config.yaml
image_size: 32
num_classes: 9
activation: "leaky_relu"
stem: "single"
loss: "cross_entropy"
init: "torch_default"
eps: 1e-06
epochs: 84.9
lr_schedule: "cosine"
weight_decay: 0.09
Rows from block 4 of a small image classifier, named by matrix and row number. Rows with one number belong to one channel. Each number is 128 + 32 x the weight over its row's rms, rounded and kept within 0 to 255. All counts start at 0.
After each channel's rows are labels from the 100 images, of 14976, where the channel reaches its highest value: "responds to" is what is common among them. Only what is clearly more common there than usual is listed. The data: stained colorectal tissue patches (NCT-CRC-HE-100K).
# convs0: first 3x3 conv (model.blocks.4.convs.0.weight, 192x192x3x3, each kernel summed), inputs 96-191
# convs1: second 3x3 conv (model.blocks.4.convs.1.weight, 192x192x3x3, transposed, each kernel summed), outputs 96-191

convs0.149 [149 133 135 144 104 104 191  88 151  99 122 127 101 132 142 115 108 145 145 126 155 189 114 155  87 115 148 147 137  99  92 120 180 171  82 166  92 167 145 121 152 111 125  97 109 115 118 105 161 123 143 116 124 114 113  95 106 142  84 129 107 113  94 133 160 206 146 174  83 159 106  54 133 208 191 179 156 126 137 169 136  91 160 135 120 144 137  94  58 151 120 146  87 121 139 175]
convs1.149 [126 107 149 113  88 171 125 102 106 130  86 117 152  93 102 157  82 160  99 153 117 111  75  93  76 110 137  87 119 149 109 156 137 127  96 112 128 167 120  66  71  65  95 140 101 124 122 107 127  93  83 126 146 111  97 110 121 178 144  61 104 122 159 129 147 115 131 163 108 115 117 142 121  62 128 133  97  97 132  52  98 125  87 110 117  90 141  67 104 108 115 102 110 151  79  97]
responds to: tissue: adipose tissue

convs0.131 [115 151 120  75 100 102 141 130 109 116  99 106 125  67 121 127  67  97 134 144 134  48  58 149 151 141 127 146 107 124 129  73 138 141 129 104 131 119 158 154 121  95 126  77 103  83 128  83 171 104  88 108 130 161  81 122 117 116 102 109 133 122 148  67 110 150  35 116 139  87 102 139 160 145 117 120 120 131 181 156 107 141 115 134  74 120 132 182 206 147  64 111 131 101 102  60]
convs1.131 [143  75 141 137 138  93 109  79 151 123 124 105 111 100 153 100  77 147 156  87 115  96  80  79  51 120 118 126 132  77 133 164  52 115 102 195 102 116  86  66 130 122  69 124 116 123 135  90 123 107 167 170 111 133 101  95  86 157 134 177  96  98 175 103 170  89 133 214 113  97 135  95 111 126 156 113 124 113 131  91 156 151  68 145 118 129 167 131 121 155 127 102 152 138  88 127]
responds to: tissue: normal colon mucosa

convs0.3 [179 116 116 127 127  83 144 181 143 106 105 161 130  92 123 116 101 139 113 175  98  95 106 139 147  75 104  86  85 146 150 145  90 155  94 114 127 141 112 134 121 119  87 114 133 117 121 130 100 142 144 148 144  84  93 115 183 152  98 136 132 109  92 138  80 127  87 125 114 121 126  54 116  87 110 114  87 130  40  86 107 165 127 154 126 124 132 120 129 118 197 114 188  99 157 120]
convs1.3 [179 104 100 179 118 158 145  94  83 150 154 122 131 165 140 150 135  62 167 143 204 133 131 129 119 140 111 220 142  93 114 161 153 118 152 134 147 152 196 152 121 131 140 133  95 107 119 124 127 109  84 176 174 125 151 118 128  87 130 156 146 157  92 123 115 166 130 167  66 131 164 128 117 188 134 135 121 174 146 107  73 136 178 158 143 114 100 130 159 104 178 176 121 135  94 135]
responds to: tissue: adipose tissue

convs0.124 [151 129 127  75  95 148 129 133 165 166 106 158 158 135 144 127 100 115 150 140  85 111  38 164 168 133 109 115 155  24 147  92 128 133 146 138 131 124 119 119 108 125 184 128  89  75 172  59  97 108 125  46  77 109 102  75 159 194 103 128 135 152  72 144 124 142  43 121 127 124 134 121 122 136 114 108 106 124 167 135 134  74  95 137 135  92 125 165 203 129 102  96 200 185 119 100]
convs1.124 [139 135  99 168 160 176 127 111 170 170 154 107 135 160 156 139 191 182 140 142 123 160 159 148 128 129  79 167 126  68 167 191  89 131 122 139 134 185 125 124 184 169 125 138 141 163 155 160 117 116 159 165 143 117 143 159 101 105 109 153  63 167 146 129 146  91 119 155  98  78 103  85 103 149 169  82  92 100 171 121 146 173 103 101 134 124 152  79 121 121 110 118  95 181  93 123]
responds to: tissue: tumour epithelium

convs0.130 [111 168 144  77 139  85  72 114 133 127 139 118  96  86 132 101 121 101 152 134 138  52  91 152 168 135 119 173 101 109  65  80 132 107 152  87 141 112  81 126  74 102 136 105 104 118 111  99 178  74  81 166 129 108 130 133 142 138  81 141  94 156 167  48  95 139  64  80 135  98  96 159 178 157 148  97 143 116 218 164  95 112 144 122  92 135 137 149 186 128  63 100 138 114  80 115]
convs1.130 [109  88 169 138 155 119 120  92 126 130 126  92 101 100 155  71 102 166 126 119 108 118  98  92  36 104 130 105 159  92 103 134  47 138 111 151  96 120  70  63 130 166  81 120 171 128 116 153 111 118 156 159 144 129 132 101  88 154 135 191  82 106 155 119 155  92 167 202 113 115 111 109 117 147 166  90  98  95 131  74 113 153  79 174 137 155 169 113 119 111 113  93 169 128 103  95]
responds to: tissue: tumour epithelium

convs0.65 [ 79 131 102 135  96  97 113  88  79 117 147  94 117 136 128 113  38  91  70  78 121 107 149 116 153  96 135 141 121  61  79 139  91 121 119 123 102 193 114 122 132  89 155 132 130  99 133 155  90 120 142  99 164 147 148  98 151 155 122 134 129 153 127 158 192  89 106 137 140 143  42 166  78 102  88 113  91 136 142 199 130 117 116 119 158 162 123 113 118 100  94 164  82 165 107  58]
convs1.65 [125 166 145 144 109  99 160 153 136 163 131 115 157 142 162 122 131  96 134 140  84 154  78 143 114 135 140 117  97  96  96 176 133  94 143  96 168 126 130 137  68 105 118 112  34 139 155  76 110 168  88 138 132  59 134  99 106 181 125  64  90 131  85  55 115 116 113 124  70 122 120 150 107 165 146 170  81 130 121 106  58 119 146  78  43 107 133  82 123 104  96 113 140 108 140  46]
responds to: tissue: mucus

convs0.116 [ 97 141  96  94  97 122 149  74 125 134 104 155 146 107 137 192  59 130 136 164  94  80  59 160 152 115 131 148  74 120  68 103  95 173 128 108 102 115  73 131 150  89 165  98  82  90 159 122 137  78 110 139 109 162 122 117 161 127  69 151  88 176 120  68 178 100  53 124 130 149 162 129 158  97 114 121  83 111 153 162 130  90 138 126  96 165 151 114 151 115  75 139 119 158 110 151]
convs1.116 [174 131 103 155 126 162 138 108 155 145 102 103 148  91 187 100  79 141 161 103 118 142 102 120  57 119 102 123 145  84 130 143  75 131 122 104  73  97 137  90 113 108 116 171 123 159 130 123 131 153 122 127 136 148 148 119 169 136 118 167  40 139 163 103 127  82 127 235 123  84 131 130  98 139 187  77  84  53 198  71 109 139  82 120 128 159 136 122 165 110 114 102 172 131 104 128]
responds to: tissue: mucus; tissue: tumour epithelium

convs0.84 [141  71  73 162  81 133 110  74 124 132 103 133  53 114 143 112  85 131 118 118  99  98  61  83 127 108 151  74 120  90  83 116 134 112  98 121  88  96  90  93 112 129 149 114  72  96 174  83  70 141 148 156 134 148 148  79 147 142 146 143 148 119 166 159  78 103 145 178 119 129 142  73 116 112 139 125  82 135  94  95 128 132 159 110 140 126 138 106 133 102 168 100 137 120 131 201]
convs1.84 [167 163 130 144 128 184 164 165 118 129 158  90 175 162 159 203 161 136 176 100 156 157 135 170 151 155 154 168 139  95 142 158 151 161 168 114 162 127 150 166 142 181 180 151 133 165 158  77 139 108 138 144  92 157 151 134 168  88 142  85  95 158 153  65 117 205 141 137 145 152 138 171 131 169 176 116 151  45 198 156 109 148 171  74 108 211 109 163 129 100 130 133 131 128 143 100]
responds to: tissue: adipose tissue

convs0.4 [ 20 126  84 127 125 154 119  89  69  72 140  80 111 107 133 123  57 109 121  84  80  99 104 101 174 123 119 114 116  98  55 141 125  84  88 118 146 148 125  74 149 114 122  92 105 128 134 135  92 164 130 122  78 116 178 110 135 144 158 180 124 173 126 172 108 130 113 144 147 116  85  44  98 100 114 168  88 140 126 129 105 121 138  92 135 157 143 115 163 127 140 125 193  97 139 135]
convs1.4 [165 141  81 167 124 134  98  85 120 134 164  84  87 112 180 103 196 127 152 125 167 172 104  93 109 124 134 146 117  94 134 181 137  81 162  96 141 135 136 158 161 187 133 111 102 116 130  66 109 140 116 149 107 123 151 133 155 134 116  88 118 162 127  88 126 113 152  61 119 143 194 164 110 184 177  87 169 110 154 151 107  73 148 151 102 157  59 116 147 130 133 163 121  84 136 110]
responds to: tissue: normal colon mucosa

convs0.98 [122 133 106  94  75 104 146 123 141  91  88  67 160 117 124  92  48 119 120 160 136  71  66 138 146 159 122 131 117  77 143  80 172 149 128 127 138 128 141 139 110  82 151  99  91  70 133  80 136  95 140  76 107 147  71  87 116 192  80 121 158 158 124 104  86 160 122 123 105 128 107 128 122 119 100  79 152 135 165 103 124 115 112 112  99 106 143 159 171 138  72  47 138  83  97 113]
convs1.98 [137 117 120 128 131 140 140 126 186 126 138 135 146 149 151  96 139 124 168  84  98 172 102 122  75 141 137 141 136  78 123 190  89 159 107 162 108 197 103  84 157 161  88 102 121 145 156 114 130 100 193 160  99 133  95  78  95 131  76 181  59 118 176 159 174 113 122 172 110  90 174  92 110 127 215  71  89  89 103 129 141 120 117 108 132 133 161 119 145 153  98  61 131 143 113 138]
responds to: tissue: normal colon mucosa

convs0.109 [142 156 106  79 108 121 139 112 128  99 130 119 124 126 131 123  64 116 134 155 111  93  70 112 166 148 154 114  85  94 136  93 170 130 136 148 124 181 129 172 134  86 161 111 101  64 118 100 103  89 129  63 104 147  38  82 104 197  69 122 113 153 101 158  93 163 100 127 120 137 107 128 117  92 127  92 168 129 153 131  92  86 135 102 119 122 115 165 181 157  90  77 131 102 107  78]
convs1.109 [149 118 109 167 143 164 128 101 145 144 173 109 158 153 174 145 126 130 163 110  95 173 130 124  93 142 133 147 150  92 144 205  93 151 106 157 124 226 123  73 161 162  92 114 127 157 159 133 126 120 174 184 114 118 111  62  74 110  45 137  77 109 168 153 138 110 136 176 117  80 143 109  94 130 206  59 105 103  85  90 133 112 113 123 104 140 133  91 132 134 102  89  88 153 136 158]
responds to: tissue: normal colon mucosa

convs0.12 [137 128 131 126 105  71 115 158  70  94 118 147 120  96 123 113 126 141  80 159 102  90 104 125 134  85 127  82  94 118 122 130  60 122  98  75 124 117  63 105  98 124  96 129 123 113 101 128 121 131 143 145 129  87 109 107 180 142 123 144 123 100 101 122  91 128 117 128  94  85 121 118 137 111 112 104 110 126  24  84 128 174 123 128 122 133 115 131 163 134 204  89 187  87 146 133]
convs1.12 [208  90 103 165 111 168 151 107 108 118 135 133 140 166 130 144 110  64 138 119 196 100 170 143 156 145 107 216 142 109 120 145 185 133 144 124 175 158 218 176 165 113 163 117 117  95 126 108 119  97 120 158 132 142 149  75 114  88 104 172 140 174  95 157 103 154 149 136  98 169 171 138 128 150 176  84 147 161 111 116 115 142 180 108 154 121 125 127 162  97 173 145 126 128  81 152]
responds to: tissue: adipose tissue

convs0.46 [167 120  98 145 106 118 160 152 139 127 113 156 155  82 141 102 110 160 121 180 108 173 128 129 166  82 112  83 104 126 136 188  98 164 106 126 135 153 153 119 113 169 118 158 146 110 157 131 103 146 138 144 151  71  83  97 146 151 108 151 121 119  85 123  88 115  90  98 140 105 116  92 105 100 103 108  94 128  64 125  98 178 142 158 120 139 132 107 124 120 148 154 193 121 141 153]
convs1.46 [147  92 110 167 139  96 140 110  89 153 160 108 138 137 107 148 123  92 143 142 165 151 128 121 117 127  94 206 112 102 130 154 167 107 134 134 128 153 213 131 120 111 139 119  72 123  93 142 127 131  89 173 177 105 149  98 126  95 148 166 157 164 102  95 118 125 113 165  93 135 198 125 154 170 130 127 139 189 169  74  74 135 172 132 109  91  93  86 107  98 159 160 114 118  75 160]
responds to: tissue: adipose tissue; tissue: normal colon mucosa

convs0.135 [144 119  82  64  91 126 149 146 124 129 119 132 163 150 114 109  86  81 133 139  98  97  58 134 147  97 144 106 115 127 109  66  96 137 108  64 101  96 138  98  70  42 155  91  87 125 127 113 137 114  89  94 151 146 151 181 154 101  46 135  74 155 133  46 148  73 127  77 151 194 121  93 111 116  51  90 132 113 122 125 112  54 133 143  87 130 143 117 171  63  58 112 125 151 103 140]
convs1.135 [149  85 119 149 121 165 174 101 169 148  82 128 127 138 180 145 122 142 167 115 112 150 156  99  71 144 129 128 119  88 122 152 116 114 100 146 149 114 155 131 132 143 149 153 143 170 166 114  86  62 130 156 170 123 124 103 110 150  85 118  84 123 199 129 148 135 149 201 109 131 132  90 105 149 136 163  85  83 125 103  97 150 112  94 134 102 174 106 117  74 127 150 149 155  22 139]
responds to: tissue: normal colon mucosa

convs0.146 [119  66 140  89 120 129 150 151 124 143 149 120 117 112  56 106 114 132  94 159 148 148  88  62 128  80  76  85 152 124 108  69 140  92  75  80 120  98 130 104 154 119  73  84 113 149 126  92  88 112 113 118  86  63 103 108  71 114 128 124 135  84  60 110 133 113 104 155 128  63  94 123 101  31 105 150  66 130  95 113  87 115 122 111 139 159 103 139 149  86 171  83 145 114 132  71]
convs1.146 [140 148 194 130 163 179 112 200 149 154 171 143 135 129 123  69 154  92  93 154 190 171 129 134 148 137 115 156 125 113 125 118 164  95 136 118 144  80  86 171 110 140 115  93 129  67 152  87 145 142 138 141 224  48 172 161 153 179 167 140  78 171  66 137 119 115 105  90 102 175 162 129 133 134 179  85 182  92 126 121 145 160 138 156 162 193 177  92 103 119 146 144 145  94 127 153]
responds to: tissue: debris

convs0.21 [136 111  96 153 124  95 155 139 126 114 119 134 104  60 141  82  78 121 126  97 111  75 108 118 158  79 131 107 116  84 106 170 106 147 110 146 134 147 165 116 133 128  89 133 123 137 112 166 109 137 132 147 118  81 101 112 145 173  76 154 125 160 104 166 111 101 109 175 121 137 109 116  97  90  93 106  67 112  89  85 108 198 123 146 135 128 161 104 121 128 133 173 171  77 147 132]
convs1.21 [164 152 112 190 127 118 153  91  76 147 142 118 122 152 154 139 132  94 168 113 177 127 124 110 161 158 145 214 141 103 132 174 221 137 146 161 141 160 168 146 130 128 138 157  98 132 142 116 134 143 111 163 151 144 106 122 149 116 132 114 168 170 126 115 131 133 137 145 111 144 189 184 122 169 173 154 140 189 174  91  97 123 174 133 163 138 106 178 168 139 148 155  73 132  63  92]
responds to: tissue: adipose tissue

convs0.112 [131 119 111 133  73 101 153 154 157 146  80 134 139 111 115 125 114 131  92 118  88  99  68 160 138 147 145 129  71 145 115 106 102 170 137 109  61 102 115 127 154  75 142  91  94  92 159 109  91 106 112  99 106 141 109 124 193  90 110 168 134  85 146  90 165  65  87 137 126 137  72  81 113  81  86 138  64 126   0 116  96  96  88 132 127 106 111 159 176 130 127 147 117 129 151 107]
convs1.112 [183 121  89 176  95  97 146  85 191 147  91  92 136 132 170 100 125 106 169  61 150 112 104 135 130 113 113 168 103  86 105 165 109  99  88 120 147 104 157 129 126 140 139 186 113 177 163 122 144 104 179 145 143 131 131 166 178 116 134 186  91 124 140  88  89 135 122 214 136  94 154 113  66  92 190 170 108 109 141  95 130 144 128  51 145  91 177 126 197 128 128 105 125 195 107 154]
responds to: tissue: tumour epithelium

convs0.93 [117 120 112 125  60  89 176  77 131  81 104  53 136  63 151  59  98  66  83 147 184 122 116 121 204 127 137 132 186  81 108 118 129 183 103 165 132 112 108 139  74  70 119 157 119  92 151 122  72 108 142 103 163 150 124 128 155 108 104 138  93 147 162 101 131 108 115 129  73 130 101 105 116  57  85 115 153 106 121 132 151 141 149 110 104 135 156 127  92 138 117 107  85 188  67  94]
convs1.93 [130 202 135 116 168 160 179 177 182 123 155 148 163 129 157  66 175  79 145 138 103 156 111 167 110 155 176 149  88 121 121 155 178 108 171 129 177 169  60 148 106 169 128 177 119 127 161 114  95 136 110 131  97  75 107 125 151 149 141 124 121 131 104 140 123 163 132 152  89  84 139  79 128 112 155 210  56 140 188 137 138 150 126  94 153 128 146 110  99 179 160  98 174  47 137  82]
responds to: tissue: mucus

convs0.101 [ 99 188 124  31 113  88 121 103 133 118 145 103  71  91 139  89  78  72 140 138 118  50 107 124 162 106 123 155  97 111 101  87 129 125 180 137 116 139 118 133 123  56 118  98  98 104  92 106 148  82 117 155 130 113  95 123 127 128  90 111  97 152 137  81 107 116  58  87 146 109 103 133 151 120 108 107 147 121 209 165 138  87 149 128  92 125 116 140 125 153  62 134 133 124  80  74]
convs1.101 [141  96 182 140 115 135 124 108 147 111  93 124 133  99 174  81 100 106 142 136 109  99 114 107  38 113 149 102 154  97 130 150  66 150 129 144  98 177 120  73 138 138  98 121 194 152 147 146 103 138 144 162 149 130 165  77  84 157  94 189  85 101 156 148 139  98 135 210  98 123 118 126 107 133 172 126  70  95  92  49  80 129  73 176 142 113 160 105  96 157 140  87 165 133  98  83]
responds to: tissue: cancer-associated stroma

convs0.163 [ 98  99  72 140 110  90 131  89 146 125  88  80  68 101  95  88  92 120 113  75 118  79 123  95 151  95 100  93 103 173  72 102 125  96  64  88 120  84  79 104  85  82  67 122  97  90 120  83 114 158 150 119 122 108 148  68 155 128 147 152 142 115 130 107 102 118 146 124 102  93 110 106 120 115 138 124 139 136 155  36 120 109 161  70 116 130 129 121 152 120 123  86 140 105 108 125]
convs1.163 [105 128 101 141 175 143 142 132 156 143 167 112 109 167 166 128 184 137 123 134 123 157  94 152  71 140 185 169 133 181 190 167  98 120 139 160 170 195 136 105 154 177 150 106 171 128 126 147 110  89 162 132 115 128 141 166 192 138 102 175 148 155  91 153 146 133 142 122 138 116 182 143 116 146 185  94 125 146 122 148 132 107 169 100 161 151 121 162 174 133 166 158 206 131  77  98]
responds to: tissue: cancer-associated stroma; tissue: debris

convs0.125 [135  90 113 131  73  97 143 138 127 130  75 130 127 134  96 131 101 122 112 116  96  89  55 163 129 124 146 127 122 157 124  75 110 166 116  96  81  97 134 147 152  61 113  79  88  89 163  81 120 110  96 108 107 154 127 107 192  97 117 144 154 113 143  73 157  53  64 146 152 147  90 121 115  97  77 101  67 129   0 110  99 107  95 117 115 118 122 162 187 110  97 133 131 120 132  94]
convs1.125 [171 128  92 160 123 107 158  88 171 129  89 102 133 148 178 103 126 124 178  50 141 102 108 128 127 105 124 157 132  99 111 163 105 104  76 119 155 102 158 115 133 155 138 173 126 172 164 108 132  88 186 149 167 141 142 166 169 127 118 192 100 143 160 118 104 149 116 215 156 111 146 107 104 109 178 185  99 120 133 113 165 189 134  78 153  99 203 118 183 102 131 147 136 213  86 178]
responds to: tissue: tumour epithelium

convs0.77 [125 128 139  75 161 187 122 141 103 115 111 127  57 132 124 129  77 152 169 164 121 120 120 121 107 113 146 133 112 143 115  57  47 121 104 127  51 153 162  30 139 108  83 113 139 121  77 150 135 109 113  91 143 104 116  84 160 112 101 116  85 100  62 162  97 155 167 123  67 129  97 128 131 146 168 119  91 132 111  89 101 149  69 159 151 137  96 163 155 155 116 117 143  61 131 122]
convs1.77 [122 129 140 138 140  48 124 107 116 118 104  99 110  89 114 114  91  96  36  77  62  90 157 106 127 136 131  95  63 127 141 167 129 145 134 133 126  69 106 157 108 111 120 143 140 116 128 101 104 104 186 131  92 123 110  79 119 133 121 177  81 149 153 109 106 179 130 114 185 130 129  89 126 190  88  93 152 103  86 124 181 173 158 178 105 144 154 177 157 121  92 109 122  89  97 120]
responds to: tissue: mucus; tissue: adipose tissue

convs0.91 [123 148 143  73  84 127 108 137 173 147 121  85 167 121 151  89  76  84 119 134 121 147 136 133 180 143 111 139 151 145 118 117 128 164 106  49 155  61 104 128  77  78  88 141 104  79 144  80 127 121 150 131 181  76 115 125 185 155 111 153 114 151 156 112 118 128 109  78 152 124 110  94 143 110 139 101 196 116 153 121 112 118 170  75  93 155 141  93  94  96 118 101  98 136 134 140]
convs1.91 [ 79 125 142  81 194 102 147 115 134 100 171 174 158 141 145 135 169  49 118 136  82 172 178  97  82 155 158 148 137 198 116 165 110 105 115  97 171 157 167 136  95 131 149  99 124 102 135 148 131 202 136 138 136 122 191 101 144 133  95 196 146 154  71 141 145 182 100 142 117 175 110 113 152 125 124 167  62 179  21 122  60 118 153 104 127 105  98 104 120 114 158 172 155  58 121  67]
responds to: tissue: mucus

convs0.30 [181 125 157  82 159  91 109 150 137 125 120 125 113 148 155 134 142 102 151 102 155 124 127 147  46 153 151 151 128  88 143  38 166 154 103 133 102 125 101 113 146 136 114 114 119  65 151 139  68 107 124  83 116 102 122 143 144  93 129  75 158 108 110  88 141 109  89 132  95 145 131 133  67 160 147 116 159 145 119  77 132 109  99 141 125 126 101 131 118  96  86 124 150  98 126 149]
convs1.30 [ 87  84 123 119 130  88  89 116 110 114 167 120 130  95  50  96 147 120  67 108  54 125 167 101 139  74  82  46  93 143 106 153  78 100  87 112 102  89 104  74  48  66  88 121  83  94 111 113 144 160 131 124 162 104 153 112 135 163  83 195 103 123 106  83 102 150  90 113 179  99 101 110 122  98 129  98  66 123  84 172 130 134 118 104 131  94 150  92 106 138 133 137 126  95 160  69]
responds to: tissue: debris

convs0.26 [168 116 121 134 138 119 162 131 155 108  94 149  88 113 115 131  81 118 114 152 134  43 106 111 156 148 125 118 106  81 118 131  76 167 117 155 117 175 110 116 132 115 131 135 126 122 125 203  96 149 147 141 116  83  91 143 141 135 117 153 119 130  95 153  99 120  86 161  76  99  73 114 132  68 102 143 112 136  94  66  92 138 154 104 154 127 136 149 133 133 145 120 183  81 127  80]
convs1.26 [157 151 145 210 123 186 127 138  88 136 143  55 147 145 154 119 141  99 188 176 156 147 151 139 166 112 130 201 158  97 103 199 173 130 144 124 139 110 138 138 120 171 149 167 123 143 166 106 140  61  89 160 175 101 152 124 125 139 147 113 169 149 122 129 123 158 115 136 137 160 183 151  94 169 179 183 153 141 153 100 104 122 181  96 180 161 103 149 183 118 184 147 166 173 131 122]
responds to: tissue: adipose tissue

convs0.76 [161 123 116 112  82 100 133 106 145 120  90 164 141 128 139 178 134 147  83  86 179 134 124 126 156 167 106 132 111 108 121 107 120 164 137  76 124  98 101 127 106  83 167 145 125 116 117  39  54 119 107  69 137 110  72 133 166 145  99 129  96 108  78  67  77 159  56 130 105 110 117 109 144 107 128 123 122 127  92  85  91  77 134 124  90 137  86 140 130  72  78  58  44 127 123 126]
convs1.76 [135 114 123  99 129 191 144 111 142 140 147 120 138 144 130 133 190 148 132 153  51 151  62 134 119 110 145 122 105 171 100 173 101 119  90  79 150 170 164 126 103  72  96 146 110 135 126 125 123 118 101 145 122 126 178  51 113 166 137 200  84 120 114 143 104 156  81 177 120 160 115 103 119  87 145 134 122 135 136 130  93 134 148  79 175 151 173  45  91 151 136 126 132  69 129  63]
responds to: tissue: mucus

convs0.153 [ 80 136  90 131 152  72 117  68  86  74  99 112 110 122  91  82 111 144  91 155  85 126 133 124  99 103 156  85  81 170 116 120 130 117 114 102 117 106  55 140 110  89 115 155 105  72  82 127 176 105 143 134 109 161 144 112 133  94 108 124 122 161 118 112 123 113 143 121 125  86 158 114  96 111 115 103 159 129 107 125 173  83 189  37 114  90 146 113 106 158 173  87 113  82 131 134]
convs1.153 [178  94 124 139 118 130 143 115 142 166 114 151 164 143 162 132 139 127 124 121 155 100 128 124  87 120 130 147 123 112 147 163 132 173  71 128 123 155 136 125 108 113 115 155 126 109 135 131 153 183 148 141 135 112 136 109 159 141 112 169 119 135  80 101 160 121 161 145 142 149 134 154 113 136 151 132  72  81 155  75 137 194 113 120 114 165 223  72 110  81 149 157 127 157 172 103]
responds to: tissue: cancer-associated stroma

convs0.121 [140 112 100  76 113 134 129  95 178 159 142 107  97 150 149 100 100  67 162 120 110 109  64 137 114 139 118 175 142 108  70 114 130 126 145 117 122 145 129 110  91  95 173  69  71 123 103 141 158  56 138 154 121 105  83 155 120 138  55 137  79 165 166 118 142 163  60 109 114 140 109 128 118 128 133 128  95 113 208 168 135  94 168 161 108 146 109 136 142  66 121 147 121 212  95 171]
convs1.121 [145  91 190 167 145 150 125 130 113 117  99 153 155 142 183 163 127 175 127 167 103 188 116  97  37 109 165 128 179 105 185 136  91 166 152  98 106 186 172 102 138 165 117 114 178 170 112 137 108  86 109 142 161 118 119  97 140 133 151 115  65 153 183 158 157 115 122 171  91 132 130 117 129 165 188  57 106  47 108  71  75 139  80 146 162 151 108  70  65  97 112  79 181 136 106  97]
responds to: tissue: mucus; tissue: normal colon mucosa

convs0.54 [103 154 130  97  66 114 105  88 133 138 150 108 182  90 169  94  62  66  89 109 143 107 144 113 167 151 138 137  98 118 139 116  81 138 121  96 116 131  39 145 113  93 152  68 109 115 124 141  51  77 110 145  85 156 110 160 142 102 148 189 164 128 154 133 111  61 108 109 105 136 126  69 130 120  80  84 128 143 121 140 149 120  82  82 134 140 124 109 141 107 161  52 108 181  93 111]
convs1.54 [113 124 151 109 123 123 126 128 133 120 121 180 102 105 117 111 143 101 126 142 124 161 102 105  62 112 143 128  95 115  80 129 117  94 109 112 133 160 125 150 109 152 120 127 107  99 108 125 168 197 118 127 136  58 148 111 136 147 116 118 101 141 111  85  90 128 117 181  55 140 121 122 112 193 170 170  79 103 142 130  99 158 137  95 127 106 196 118 125 157 124 118 116 108 152 117]
responds to: tissue: mucus

convs0.136 [141 133 123  94  71 107 153 134 137 144  66  87 131  82 104 113  95  77 108 150 138  79  54 148 200 120 115 137 131 136 168  90 114 137 105  96 109 101 133 156 118  72 125 106  72  80 172  73 127  83  89 105 113 158  97  85 191  93 108 107 137 116 142  65 165  67  44 123 139 130 111 122 123  68  77 106  98 130  80 126 112  91 109 106 101 106  86 140 139 141  66 112 123  95  99  83]
convs1.136 [149 132 118 138 132 104 136  73 192 113 116 146 111 117 156  91 128 155 169  57 134  98 105 142  66 112 120 152 139  91 120 154 112 110  95 151 137 141 125 115  98 157  98 148 119 171 165 134 118 120 193 161 114 166 151 116 151 138  87 170  84 124 158 126 134 110 134 212  94 119 189  91  98 129 138 187 132 113 139  86 168 150 101  95 138 123 183 128 145 147 142  89 141 169 114 182]
responds to: tissue: normal colon mucosa

convs0.128 [136 119 116 100 127 132 125  78 160 148 161 126  67 156 142 104 102  78 150 126 151 118 100  92 121 115 125 150 132  81  80 101 146 125 165 136 134 158 118  94 112 106 149  88  98 135 136 150 150  54 127 156 126  90  99 168 141 202  57 142  83 171 181 147 100 168  73 111 120 135 111 125 158 130 140  96 117 122 244 176 134 105 190 180 133 116 108 145 174 102 140 149 130 182  90 156]
convs1.128 [155  83 162 141 140 134 125 130 136 121 112 140 149 148 174 173 128 125 120 164 100 195 136  95  57 113 170 133 165  67 167 153  84 158 168 112 121 205 167 105 155 175 129 117 209 154 114 149 108 126 127 163 153  96 121 114  97 116 142 127  58 134 201 153 159 131 128 150  91 138 134 107 121 146 182  73  97  74 127  63  74 154 130 153 144 140 124  76 116  96 111  94 148 145 105  89]
responds to: tissue: normal colon mucosa

convs0.118 [164 119  88  93 105 109 122 133  87  93 113 125 158 151 101 130 133 112 128 167 126  86  61 111 159  74  97 102 157 124 106  93 132 111  34  33 143 112 110 136 109  99  76  96  99 136  85  94 146 154  94 123 116 136 115 150 110  69  91  72 106  83 100  89 111  88 114 103 139 183 126 103 142 148  62 142 141 113 130 105 116 103 118 134 112 113 128 139 176 118  76  90 144 179 134 121]
convs1.118 [163 133 131 133 177 117 166 124 170 136  91  99 159 138 164 143 161 183 150 142 102 136 108 121  95 111 146  98 133 117 169 117  91 120 115 162 124 100 113 139 106 167 169 128 144 122 174 103  96  96 121 141 195 158 116 163 115 131 103 120  75 109 130 126 147 104 108 185 133 125 156  93 133 179 115 188 172 123 116 107 137 166 133  96 133 132 162  85 113 115  85 138 156 144  92 160]
responds to: tissue: normal colon mucosa